A small class-conditioned image flow-matching model, trained from scratch.
Training: soap at rate 0.0016, 7500 steps, batches of 384.
Rows from block 3 of a small class-conditioned image flow-matching model, named by matrix and row number. Rows with one number within an expert belong to one neuron, the router's apart. Each number is 128 + 32 x the weight over its row's rms, rounded and kept within 0 to 255. All counts start at 0. Numbers have three digits each.
After each expert's rows are labels from the 100 images, of 14848 (inputs lightly noised), where the router gives the expert most weight on average: "patch colour" is the nearest of a few named colours to the mean colour under the peak. Only what is clearly more common there than usual is listed. The data: retinal OCT scans (Kermany 2017). In brackets: how many of the 100.
# router: router (model.blocks.3.mlp.router.weight, 16x256, trained with AdamW), inputs 156-207
# up: expert up (model.blocks.3.mlp.up, 16x64x256), inputs 156-207
# down: expert down (model.blocks.3.mlp.down, 16x256x64, transposed), outputs 156-207

# expert 11
router.11:140188107128145066133115150110125136126150091147162170121116113090077109090158180098089174151113175128133157116111138132108117100135193063118136170077186099
up.0:195133094077144105116123127142182086173143091128119098108129114102078154134119178107124169131124128132109056179074165155117140159145109118129178148111182091
down.0:140147108187137151135139105177159156151105131113176186091120148134149148124107164091187097129140114109137118157138095051177163148077157127126093130123129135
up.1:128088151170122124125130110104161144177182118156113106185123116157108118159160166076197169140079189159123142186085147077194107130122129104139139146158143088
down.1:170163145112131123128150128196164123148076121124051115148134087142197123122081211093179093170122150141216111103088171106134124112177098079100112205143157063
up.2:083102159132140153134127090161154167111142155127144144066134120186168111125163099070044140145134140116118146113139122132061139155095151114067120114132099094
down.2:133159092164146089110072117108058128110123144067139140189123188106129095114125119168074149155046088085123117151109140163078099106122101145096097094102138136
up.3:138111141130118120120125163132071115123121117143198091241118120081104113142126155144170080054222114131139135153066118065199135122209089167141139120174137107
down.3:148087131186148126121107087139071163126129173075140103137047137107168148115111134166108113168066114051145110194041135150147139124092071151083118132107134113
up.4:123123100122110084078154178146117075165183092182191159151152152157128085108107139115123163167111165163130095157080087146093139157177145113172119181140161059
down.4:162156109160128159070106125135122055116099112072144179043140125105093118139127080153070115133080090161158142115123137165132151109143142065105177131139168152
up.5:102132097105150107081152132150106087099106165142106134119105147106107146122135136119124113097164108119115203128125104121104124080131134130124067084100142144
down.5:112129154156121152114126138116076130082144082119131117132097156133102156156125077106113127079110181128110148106124150112073161157090134044126157138065163029
up.6:136127155123108103151140114129135187119154115079093187090097087103135182147092065175139079135141116108112123058148137084188085098081123134131104129136115089
down.6:173093098128145092185100109154104113110195119078143128087110149168131058130092164117157138114168115103167109145096129120116113122070099135168126141149172173
up.7:149111072096123126137121073083157092123152146152140104129105121159163112112135136091124154148121132143165139163128077155081158200220166095117123179123145091
down.7:125141156142186122139179136062123077118120144153064129154126060107100126105100136125146109132129123226168081088127147125049088185150143074104119115169151132
up.8:016129129074133130123151143149100097129112134100063103065102167146150148127091111137138106173139112126150132082172146083163064088072086154147095105121097173
down.8:094124144163098128180149141138141090122125139152114112112181101087134129135106195183147149101160135150115092136100164167134135130100177166097111092185128097
up.9:172086084128082112040144159096112137166150088152094083142146111101106089145126156135150107139139166179152107236083157185158138108116129135159123097138126100
down.9:165165144146097153120163160183190157146175129119119119129173129132143193124131218079082120145111143126126136167191108123107136097135214049155151141152160129
up.10:091121118134101117145182051127102113164168082180131111163136131129071030174170148131170142138097159119145099129092102148153112124116149074113147164112128032
down.10:159086161102186156144129158173139193054123074143109187099116074093151072156067114146108079165093078158170237136111109079142132095134116174091116102137142141
up.11:167099098212145123163121165107125132164127134169183128157176142142137116123135122125102105077158145105195099175068102109096130108233122148126139159170136079
down.11:133134173077141119207060165184110145094185169137148140163171096075136095090125165171107078125148153172081114153154105121138100159081105132152120155157093155
up.12:042165147127148160092140118152108097140102097165126082167136161113055127164099148139111132094134104135158061125053135147071155166169103129113100089136163143
down.12:133094123145157167094106093138124098155184121123111110123106133160151070182095134168097201166111112100171093096054123128113142151092143155134162079072126124
patch colour: grey (100)

# expert 7
router.7:154151136176171122049157094089148125093087117155105093163130144126094048143090132154217200136062150115136198113167161121138134133154113099092120094142149149
up.0:129154144191136162145150132124185130148137135141153083077156162120195135069090100134132132118123154112164104194236079147149133110131116124110107134073232159
down.0:178118150127116052142119159054158069190099177090057113150188122165124195112093171131142118134079139117104155132098095085096092109135164098119129142129151092
up.1:123095163110203159141122098133147116131165174106131171127174132089085145128151082141112122107091061079152168106154132130080144161060101089045114155115134102
down.1:164196102135140088147142174089132138123063177090073104102144123138110142134111160131111068164149141116129142179098102146163142119095057124131102117184120107
up.2:161103117091131090172164141099178116159099146155163117127109146168181112107140185125125158144158243165212141131098138082154125128129131107103125092044144119
down.2:091137119060176144116130147147066108078120146110125141104135094089124133170122070152126148063188190139163153158121156143111111113140123147159135118100100132
up.3:128119146110080149116117203148127105124150130128203137151110123167167144158148158127135106164128069151150091168079125174100125118113175155092139079098136032
down.3:176156123122114179175134118171125154118098136122121158116121174100132140137110136128094147146159179142123173136132114124125136155128058119123121143133144175
up.4:083142054194094112110134148182087101149140143087150126117115130132144094121086126140151136196064152189160167068105124114094162119083094094108142102105130120
down.4:178117209160154141126170078123171141113140098134069101102150137127081078145127141138097124138136143204135163150133136120072091105154108144098148077120128119
up.5:100103065162149175186112177105168100084120130178076109132082117132159144124083089122067167158095126128142128078116137052160122211120102124061171186114111108
down.5:176090156176140146115146139146096128138114172060132124114120100101082121116142140133116128131141094122132163127126109137201103151117079146171176121130106101
up.6:112140124146154116164139125152205065104218138136138147135135118113154152054192092121090142142103132130151140113165142148088119153061151090096151150109119158
down.6:073095149131130130154157137111065141116095098118154171114156146084160096125124195116162111123144143106183078136153140125109135103117115131147116161124052160
up.7:150128126146155082122106110180129212078128124144191136142124135145144110134153139136113123176134110198166137142073094160101158110138135123101137076099104093
down.7:159131140141148119166108133085207148099134149117083114162099150107122157092133068112087096086123095212164100170094155145144102145166093132116095099121148132
up.8:129117179141100099160138141136142120163076114125174107185176149141171099140060168103114114113112140107153089139126141132180085122119110154139120113078151161
down.8:123158041112066155105150103117163123139145072103091136138126154154177036113124130100055214175120131100158099115093077151127140145139099118135139123141160110
up.9:159188151105122134081144124096069184135137077122177144118142143135145093134128130089152134131111143143148138139136068094109158124145107085159128129117215145
down.9:137075117107165152130110155146077129146123064182108148132126169114111086153121163123113116148187197116123203098126111144126096141121170175122157097109184093
up.10:096141070099155175118120166116121204138158175155121100174152121138149148082159094096110143140100151098119103099168105086145111246136133143125101154117109124
down.10:133128165087122110158127114139144101160146080117125094112163154131072139074141138132140108141157127121142156091160132163143116184156145163050124088119179134
up.11:107220142084155099049124105108076156182118093112139145111182150161193170099111131112191153136124117087112146168139129163146206079137127117164102113138164181
down.11:124123160076123142138115100123116138067113135166174193106103092048172122193100147128099155132147168143153129143134151147141081124139150130144152186097109216
up.12:156141119131083081187156171127160098156116109123132182148179143176173077118137105070130116151136168154151147123121131093188107140160089118094177127102151170
down.12:137124125137121136119165125118113072134116134134101143096085135172151133096130120174135127163055139158135128133180114152184154144113073151175129150082172128
patch colour: grey (85)

# expert 3
router.3:130107085117143169196147117153145091088035184109147115156132103186200155128104113148097177166158142104146149137114131136109099151120169109113159087159124100
up.7:176087082149126162137125198110144097136102116120110175118135188095086129130146052142138165137092154136178146142082161160174096181117142089129172110153122177
down.7:147155152131102114104161105139162147133154096128166128110138108101141165068117149143176167164107126087163122129088159156132085144101173085156162126113102116
up.8:121095124139140177117110142102169163153100212141155140162130147124132083127126087155124137129148093075115119169130129078129133114136102162103129079153085146
down.8:155137064080131110131121076122081164165109174128095152106126126134095141165098166103083110167083188120139102135094129142138171115117104140092128100124138127
up.9:112133051163133124101132152150171030106103094152123103169112109145124157115168103113138139166139134135146115083077122093158120174146118111100159140130122109
down.9:133120154162114157135190094183163120124180166109126121098123118113128120129154136122150123116107142170131065111123147177124132131161120109073167081150116133
up.10:115139099160156120091149172086112024106096176113147071153147144088129123132098135157109134103191093084188137186125151135103138146149132139173074115124137136
down.10:146117109144100124094097089125152075099150137136149188147160113097120114022143144165101190174151120103122116177132154145137126141073113197092090159163067173
up.11:084141098146109151135145100089159170160144179120141119111128153135119122106139118137095102142117130177149132179124091097136068111178108184123137108131129094
down.11:111146070104125141158144151092080143113025161123127105123129134106069140133097128149142168113125119141093126142143108116158121127173149082138102145148125158
up.12:115093171136100084173100093091095183103159162078113107093160136128168143105126178155125121134147089107125117116107122113115170085148140095161114110123114137
down.12:114138113137117141074117085123142124176078134059111093110107178204103185147163175085142140117093095097144122104174133107103147166130093088143137102129166109
up.13:105134148140155127137086105128156122119149110079136132109093111163137130166131125124149126098100148132125117167130163101119084131112096130148115168166119136
down.13:083185158147139149133164127127151151154092119130104129127160138135139104190113080125091086126161153136092092067091089116063123125113199058107119119077178077
up.14:141131108165122147151160145177162092112156111164124116135109103155152155076132167136190148131119127089140093097110114050138117179150138118125167187144155172
down.14:161133114173091153154129156070125164182122131112108061101159103125126118096125119136109138116068166126087158132176167110112106105129150139134086100157071098
up.15:090039110112062105100144148135143095093150141138142061164133174192139170166147152090104108170123120109124120142099099128128095160139118106132098099092189098
down.15:136140141101171162050131151154129076134160219140127146135161128123170048131132157181188126147128124176144108077159152117173132090094133122157096057104144120
up.16:137065163138106079137115171103109108097079123145135124139116065135150196110135162097130100144135103123136135111116142150120179152117149099109109078139151182
down.16:132126124113100159191108109122128183179125038112126154169121148072081161202077125124168136108081122123111114124170103171146111109118129115115171066132117182
up.17:104180125116117186112102175129189178081109056111110145135130132130120174163118165113124120123117150141149099115118143147125102131107103127133109099131104129
down.17:136107160136163169072145155194149210121166168177128145150161110113093107138109169144120135096120192117144103088151132119123136166093152179158103112137147097
up.18:087144131133141148123099167106154139090196131126109089113126105105143101032103135150112188128126097149094089062107082114118089104108143131136224157110109218
down.18:122170072141196072185097093097143109144089103111141204130148100096132090090131094137163094133092112170148124136161123139093177109101124161100086164135113127
up.19:144111113114100151095136144142128148109090112083119177146104105128105085191135071162123160084114133107123108118086181159138135148086149123063140106154113138
down.19:108143190136219133152157093113071214110145176124100163119175113096098136085133125128070121107082107126120099159104176164116145107142146118130151100077116105
patch colour: grey (55)

# expert 12
router.12:033043135103145132127073124124154142175120126112161154159175108134120214153137153121050095148109106149155119134136180124116178153157115119130171117140164202
up.7:175143119181167098062110141090146060155159111084144111165108098068082108152112084183120121138093135150139055172193140134102123130164101113157117113143127082
down.7:175130168109065135089081089195111135093148151096154141115134137117187148148107128099086145161124187084168255160143105117093145165121097187145148100125111180
up.8:160119137129159123079125088127152107122156175113102086146101111092176140129127123160215133113117094126157166149139132108129137117087139175166132007097120079
down.8:186106140126039137165114123155148165168083174105153125105094143107153123057129116108172139133152106131149066132130103106127151120124142139109121124109049114
up.9:136133158135164148147142127143136165157197181114111124136131112136154120159131089155090115087102093120133124182156136122165098130171064173115158208097111150
down.9:135075131165087183114159149151095193140141128149170116131082141072103140108090166126095127124077120078151143147121144132105142146119114123141133018122124198
up.10:116176129076115057140153101093122174054154031127150164136079123148118156095142151092120080107125122108106138121133082107118118159156141068119133171064136152
down.10:108095152161127124102129141115114074124158165123128144149103102111110178143107116130187114135132094154167114110135138155112149113093166116124107145211089095
up.11:123130137103153130143105172176148100128138072205124118100144152131111151111145134171102106076119146139131136176106116156085098105141106106095154141170154165
down.11:092165114115065064120154031069127089115135197082121067119065114084132158129083107080147117120094177144110103123140174138114153141154076154158160105132103220
up.12:118118149154140102061084120180155179117146150151203150140162175171138125191095161132198140100143145140155142150141078117135119124140069103104113234197096075
down.12:190094104149141126090127118109092224164096171104154089125132143125126196084117156100181112137094124140114136111134152107119172123117081133155143107088099090
up.13:146175149115186093079194118138153099093200079116130164169139178104078120097168101088161053105110128090143130119175086143106149181110119080081138140109131101
down.13:153218130153093112160159102147143152129040114130157083121120077149157203106140141167129123130116151139176192134106106115135130164117130146058088181179146141
up.14:141132140131175178223168155119135226097129043125101136164097111131130132099133145122042100111131097120126169117136151113155107137133152133114161180075087190
down.14:135056184167184156166083162106102199129085134150126143122130119123083102127091164131206127144136129138131157120117172109144120097105066194117128105087161108
up.15:080108092118110132133105112085147124111161054112146042121101106107149232088122148125126116084097102151105132167105092096148112128138064135090113156145157192
down.15:124134137165140164151164114157101094132134120133163195108131112084072122167159141131110089101114185119159114156114113146106156151101066153098137113076128135
up.16:089129157119115091157110088112101076132132090092104116134107123155078158127091115105092155159152130129109099101139114137149107150126189056094092147056116134
down.16:038155153115159128161119130080207089094124152167120078095116122137095140082134114140142139167153120158099183154150113163146082122118209169152118166132179032
up.17:164127151113176169135132103156152155155140158147119192152097080096094109148209077193147161134096056134106174126145159182135140128074158120080164078090096113
down.17:153133110177143112117011112159060112144073122149153104119084108095158129099106110141058135122163192121119131101116050132183168134182162119156152138115111141
up.18:099169112131118101043137104144135114156174127120121125146113146157071014182164146126195127153125152100135096104123109111149092175119141090107107164080121015
down.18:104180129105159175197122128106160025110117101124092162109148145155108214140153127121075143110106124126132149149158128136139067146153120102115156042115135112
up.19:135165251199150091137144127125178101157110166070153136117150058156119164130139047131151116123089042158166113138136139158139161097095082148088140059118164136
down.19:244162106149142086121145116175122110110144134138143139128106102108131121115061123149108120149122087125163215144145104136137163118118099079170169054135159167
patch colour: grey (99)

# expert 5
router.5:044166156169098082115099085143123153111138106134180230138105145160156088158104195110179125123116119096124132054129095109121131121068196077053114130076066120
up.7:078106120136145128110108168184113108156094163152122153138158117163119143130171144143042167185143063139125106021114146131142159131101142139128142129145092145
down.7:143157140148150184129180025060117083093115147146091197084113085150097118132146147163117095109085186118166169100121147084134133141179132072136118166116155091
up.8:066132150108172135094045078118135163086097146106186054121112117126146181174076166172143196172176091131089130087172099146117152142116154104124132103126109172
down.8:149070162088074138124098121140126158150183186047163106174178146083082116157106115109159158139090108140098061132149126096120099172086128093149086036155127175
up.9:114102165171111144111118068145107048052058189111098132112096126123192167162131121098141120157150096125126127105131211085142100100084136124142145075104079188
down.9:066199140139138143033155138106129090176062145119124108155087115109141170112146103127121098165111147114187127105115104199124181131155136133118120195132102125
up.10:110095102097153112142170110133168139132141129113165137105115117103126077112112148111071063128082123130107113128155103126167110135156114130133148187086191026
down.10:195052112154118087125083112149099139108128139097152063131127085095077073151110148096138066120141101097105132127093167128096150154089122137137150070135142092
up.11:114132114111087118133137107127148113163097117136118224137115125148074044133163156102114120135083170117133084069097122144166098170103137106120160190125125044
down.11:100072124166113094113091166162115095107132078117121131140183131159119074135137106065139121167132055151069152086093122121155098121134124094154068044113162093
up.12:153070117148156132112125056117134102111130146140124090154108102085141055082175202152138130123081106146112203162148095108168164054146098147073102150131076146
down.12:150109106147113117148120137134103162096136122124129112106167144164140156141154067051158056137172151159119138112121123078124103134136103131074122178158140150
up.13:114147124159138120027166063107103187168182112167170121121120152145119096083171118089113128116095114161109099122124087126104138126125124136109143165097171032
down.13:167100111141158165123120193089123137100083130130124162151109145184142132098065129120093099133127061134135158078134092118122148099170144131138113087069169049
up.14:174185139137236136142123162156135080114172121067120093137163142110171165161099159133146145101191105150223205097160074164175123121131135170175132093134108135
down.14:101072126120109123111100215136139173112125102175117092122137129135168111111124121134124115099181102108150157078146140132183105142092155145123148074113144102
up.15:107142088107150123112139190151168098197118144096124056149139094136110075149098135095099166093167186099120124134091124209153146171192129129143145149120141055
down.15:190178131064090144164106090147108120184167162100074099113140123124172104165089180149121164093127149131130158158151118114104149172116112094142152110112141126
up.16:108141169175100147117070131149142088094068172116155069103126130108149180165115136132110121156099089124096117118159120130190087069117112148132173178096117003
down.16:147150154154225140221148123103078115139069217136146112132086120117092126090097125146127164148122129093157135095120109129128103128194143126133098108100110042
up.17:135181121148147117117116130160121094142135100067065125148103090107094138124139066128108140153107123114096141068131191170174142115119113158149148123161099138
down.17:147132110131119094106158081140107176097129190084178093118085141147116188181076095182082158134088129127126184164156142134104170174141067097112190144199188088
up.18:080136114120127151168115143135147098134097164135156110122120101171133058117103147140097115110151196112079152076078115124172126140175134135103128160119136062
down.18:151115118108132157156093046106105137095172149107088091146167142159167147184165153082144135115174140124135086154126088125108155134048148150161144113117081184
up.19:165077112116129145159147094161108078095176180153097124137059129098140087104169076108096086101106133121082128127156115151036114140166104139153126156170137061
down.19:148116152105164148155158092153174111144123155085117162135122147192121134127116156140164137156111124092073105116207103109084092186093136087142146132160118133
patch colour: grey (50)

# expert 8
router.8:123199151130140169156069140141173102082156159121111095126097102194206139147097152169144135148094132142140103178180120130143058109117139157124131121123055076
up.0:116109119114160081089135153175130088093073160141097104168124103153168185087161074164074110093159112074105147102111137092130124140163160120125075083120124149
down.0:199147123107132105108127121101109090025198159131135137087112074062108095148092153127114090123129123103111094207126115170118145109143158155046052161195103138
up.1:099154152115123111175152175153076185145200142190169143124171105058119112137153158124128118117041164083174133132108181145183104109158204084104141118117086131
down.1:147113124140118144092099133161112077187159166108126121118158181107165141249119137089132069206189148171145133072168053105200138051114104159093118142094156107
up.2:124162160117161177090116105126144227140158098149139141078105162092100104158111190100138124120132086167060137141151160136113126121097074147144155149162097101
down.2:125096061146176104042115138113096154203142128146097142111161128170065152189136111133122127143063112073107144147147124085148160123096077096080096146120074107
up.3:068134125110153233113124084142154143121115185138138114144128119176176175113159117175136109085144140116123105142139181148146091141141113169123128141120094149
down.3:070142161082150117090183121111154131131159170167168137135146166172134155103181140131110132094135141148116076072194116107114134114126112203127143119059093157
up.4:167134159171123175110082116106095113099131134116065139102099177198153083156085142158104122146153067161102168119094117138134084228142143168119118136120161146
down.4:138141138142165113177114095151132148108086116104143148168051088085152137063123139107152131108089113195088158124102186171134107202142147163133095093130166108
up.5:157108169173146192127161077070193085131076139107121100129132065215186180148101140115122111118168116173085097123122090108123078176154111146104079113125156189
down.5:132064155107085168176145097115146186171174160146191126120102125110197155087128100143151113121109135175108087107145147137130091136153139155151116162098180074
up.6:097085090148074130055160095135181178141136184128186118194086098140132069168113149150147097148107191081114115158087139155133143113141156093084130102113190121
down.6:136135144133156150120199119124106132143190184127085140109171145131111168159115113128124185074116144141124077149115168169130098089168121108167192119156062115
up.7:118165077143121043127184154168107173075166086139106093119116168086114138133142152144093146100117130139116171099136112159138146074073142126171109115154114117
down.7:114145101147118135152134121164171106127099150116104103155127151162121135133160121123133148164112125133092109169136057088178146129124134096120151230112095144
up.8:103173141134151108125079082152177154141108127122138161062124101153139097160133125117098075153199155096118131117111097059093135167047096121090151147123082093
down.8:146121161129080138114095212125128163110151134103129172125237148166076102116139159092121079078124144148140197136082165091134174147147162070109142133093161178
up.9:134160112095106142131114121080106165183177075195093097108143126127106119128092112164154107114048121171155167110113164131150128098167131096049129125060172147
down.9:123134100106125154136120139125162141059126099103132102169147129157114170093125113129181143114136218163128118138091095051125162093151122163121128155117120129
up.10:171135069128113138082204120073079118134112128135109135165102102079101141173166134123141116127209099077169074153097174110138193141163139138150114123117156143
down.10:099074137098128149133192150155175157123142144136135107183099206151152120093119148125168170165072114070146137128132129063129149090125151133138112141145161084
up.11:128140056148136084114165157166131157127163073102097156168089127095126134122129051158187180117141104106143128109105228160170162104124148110120171163114092167
down.11:126134139194184111165114130134048167144085091161129126152073170127155105195142111133144130137148091082101156100169114128136136105162115102139092204164070163
up.12:105100171141109128185092124110093155101127162123130162100148127117160121117158103152151069085176116061156128119160087128116159171176192129087105158056105131
down.12:085185142137097147152146134086136181121122101178123158121115139189130100054115139157122172135109097126154137149085107096107129111073159145154146100134073196
patch colour: grey (98)

# expert 10
router.10:246164057105091071104171122090117167142147092144181156128126109090093097091109170081073106090122165131149083230168105128132148125180155103110143204126208117
up.0:110066128093128195198109116168103086085119228167099193127141116083088080140113122126084121119154088141094208086092129087115106111113121166165151115172092171
down.0:167126152104124159151129113097149047153158113129107118131192157110096086149134166080134111155122115119150147105119124125165144132164070161118160140087173234
up.1:109097109089108142103140129135127146130150071129130171161108121142110117101187131087133065117041137093139041099107135094107118115116102102103135151108151098
down.1:127123157150089104096144166151103153114108152057131113156164122130127091099128146076128047144133153112156186101093085098156126152117131071172117172156121066
up.2:099109153191129120116132168147086137104140116122102105155132137147126133147155137138093134114103144146167155073122140084114181208123146120123143099194139128
down.2:185102084183113156133108108173141163158146105158154144098133110120153198086096117123088178157110110135168143179172135130091081155137109136113122136087146147
up.3:105226124167136148093139106134133103155142099135119140172082137179089135159148088111112116146110187097133112123121086112153069159083123150094115136114134167
down.3:155125163153105105173152170114117140151179132093154100132134123140156127083095122095139170078121125136150140117113116099148157152177140172119119063140079105
up.4:116107123148101126082110169147070130121150133108116133164152082104093094147118105157127138165122127180152147112100117122138137206100157181125210104141132131
down.4:104140088165099146128140118107131081166106143086092136071156180152072112155122139061140134155142149198095106121171142142146146201143085149190156122104153121
up.5:115110145068129142155138162152142134129095155085077104119111107096089098109110156151082095113113130062085141079087123122117071146096121120147120135153128109
down.5:121129130184083118143099143137178147161137225081219096130119134126093131049122115130177125097159134103091051084117101115167104158081149172169109132142049123
up.6:086127143150134171156118106156131107082087192135119089116149151101131102235132168136114134138136099095135142100093107084110090136098121120116126092132151179
down.6:142124122146076082109116152169125067166181152118126056150085178087128062180129148110156093160134151104125080098120151127137154114116153101139106091121089136
up.7:164202123102099072095113151142128167140160084112151193121161128137135112130120098135147078135173121082127139125104116149154086070116168109106121099125131168
down.7:124153130114114164099093125104140116196119133130120096130148103111081129100093089126152151151116116140121105051135175186064129097191119067190103150156091070
up.8:100124148108142154213089116111093157127086176113147122150110112143146199091154104120083122143115079097114175108112150117148104108076108152071120080064127193
down.8:125084152133104083068128141169134172152152151052138085168129117159096089090106107113178107125131133111145108145136131110139113110074093108147094076133140085
up.9:111164122113156143138103095151186105143149151135117160071129145152181119094122162087080149160110109109118141118111110158074145121127166091104156133120128164
down.9:138115139136176070156085125152085121080136148139161155222098147105150112113113103191086150143111113102117134179137116160055100116109129090155129087110089113
up.10:147136108113094150131144078096172158142157151176148143133073169173138098180140097160134148098109125132142080157134101121069160210135143100131054107136132052
down.10:136084114150086125134136081162130182108159099104190095126092140102105110124076142139134151112138115064136136195159128112151191167066155146161101113131117100
up.11:139103065104086152068172133107147131123116099171179152150122155144195166161157129103182125139112105172182098150154090150147131133131105086091124161120116136
down.11:156140105141207150151152101144127108130050066121159210088090121141119144110121094139133119081161134125161173143136155122111134082162087101131123159068137179
up.12:159139122111101104079170174126169124171175109158184161165104167145078092116128150052144107080109175128185122141095104153086113136164158108095103168107145107
down.12:088120109077106142075211147090169112144152065160083131136178167109113070076167146160117174089146187139157115129151144123122131081129181160118142135079161198
patch colour: white (100)

# expert 4
router.4:141152127118145193049111107061148167114167105119141054148173121095064100159132077137164101123130115119107157132112142117146123118144108191161108133168143078
up.0:118122159147100128185078130129141045156146128171143106147159150173129124111122173097146104110106132148163137142131101129115137147192126132135134167152151091
down.0:073139092157122137116166112128156103072118143112061115084101150134145090174116096109115098064094085133134079084126091119125136095169085130166123117110130138
up.1:138074066096182114073186168145125204137130087123118129141115135098076108104140098153124169106078129192135132140065091182110184133156086101099080105126155126
down.1:128145198130119148162136118074203115186081159099062147133111114140109142113140068111129146065138078175159107112130151121123058139193120142127089096161149103
up.2:102111093146140197118083144105121141094128125143118103116063084148118110144089121146158118138170113179089163102149070207160095118109157122128108084115127176
down.2:134097168124101136122106103128103143074193119110110113182177159097137103177136109116127121107110158154066137149145186173166100131109188102132089102136126112
up.3:154139088128140138130129116115130139127098107133112128145126151158125127145140096133128147090120129091145085130076138127101071112152147118120090110113118125
down.3:139112142112129082100104137148123210154131142126145155193075150125186159094061191120143137127122080106140135126109118130122120152076067137100141177120111086
up.4:080126121115200087171127178152125080055046150116150145165179108124158163077111129116125160154089105151105180103138126138117134147115137129119117179088099170
down.4:169136126159151136099095137134096227059169161135148087127142122129163131160103151135082139142153105132168158145089148126156126103112104112146132129085141136
up.5:129116091119177120099146113079164075124121113163126085132142160132167156099092123103190172153134144195136120175150071128082176221154164081148107146117113123
down.5:143143161084097071140107161129152085103109153078090079109155115138166057120102091151127140150117097203126109125143109122096091185153132064145108078169110137
up.6:146196152148119135041170151106150144147162067136181093115140135112121184132193134134175100098169112102160118135064159213156157123111081201143129112154137100
down.6:084135125131140098057140077179115138127150063104117105148083132135142164126162164076193150135112142110108135148178106191147126153144114159110168147137177133
up.7:102092110130141097177136122117110118102182144147120129122148118096131116131136111116183134127154071105127089134149116078116162099147150119116088180183134100
down.7:130137130130120108109121141122112110141095101130129173129096153116129174102100117117170130131096175136168117177120151168065102178138130142103133096112098149
up.8:099171122082249111090141106106125148100149113093084126104114140120116131138089104104150178196113096189105130127190104111083096139042140091127126117090076127
down.8:116129161086063141133101135076112078092088132131151113135086118136137075096151057145072123097167159156093108148110094107123120158155132142137149170173095164
up.9:155049129110146092081143147108131148148130089162121133158124160155116118107104146106124106120095163146125106135107111160159105158122123096099166068099202072
down.9:184108118142154109137130161096139151102074131142119148108154140120127093160154097116175123124115142156087159145103081158102125145162221114166125172123068117
up.10:151167167111139153171076148147130167055072120107100203088107110114125133126113134123104110129138132157135149098117117107157113138133137115123146108123109109
down.10:086114178121101149076135153116146223148084102099117118119068168103147146128115112095182110075134193149121176160130145130069104141126138132123125126155083106
up.11:099118120138111143168085150135131144157147095118118123143136158121149151097147188089122163085102082112138114179074173136117121117111140109145135143083148106
down.11:107166098127099174117120128099143210122087131123107137063103069101131127150196116153068062142175090159149142103144046126086154084134143128132160052105068101
up.12:131151104132145113132167108105131146140122115159157090168091126099085089183142120118114157080105097130149124151108156142136192119159127139136100153188144104
down.12:208122177095160124157072148197106136160079080055116032091156112118125095126143124125155097081076169140088097130097144112142159121137102117080117068088195128
patch colour: grey (99)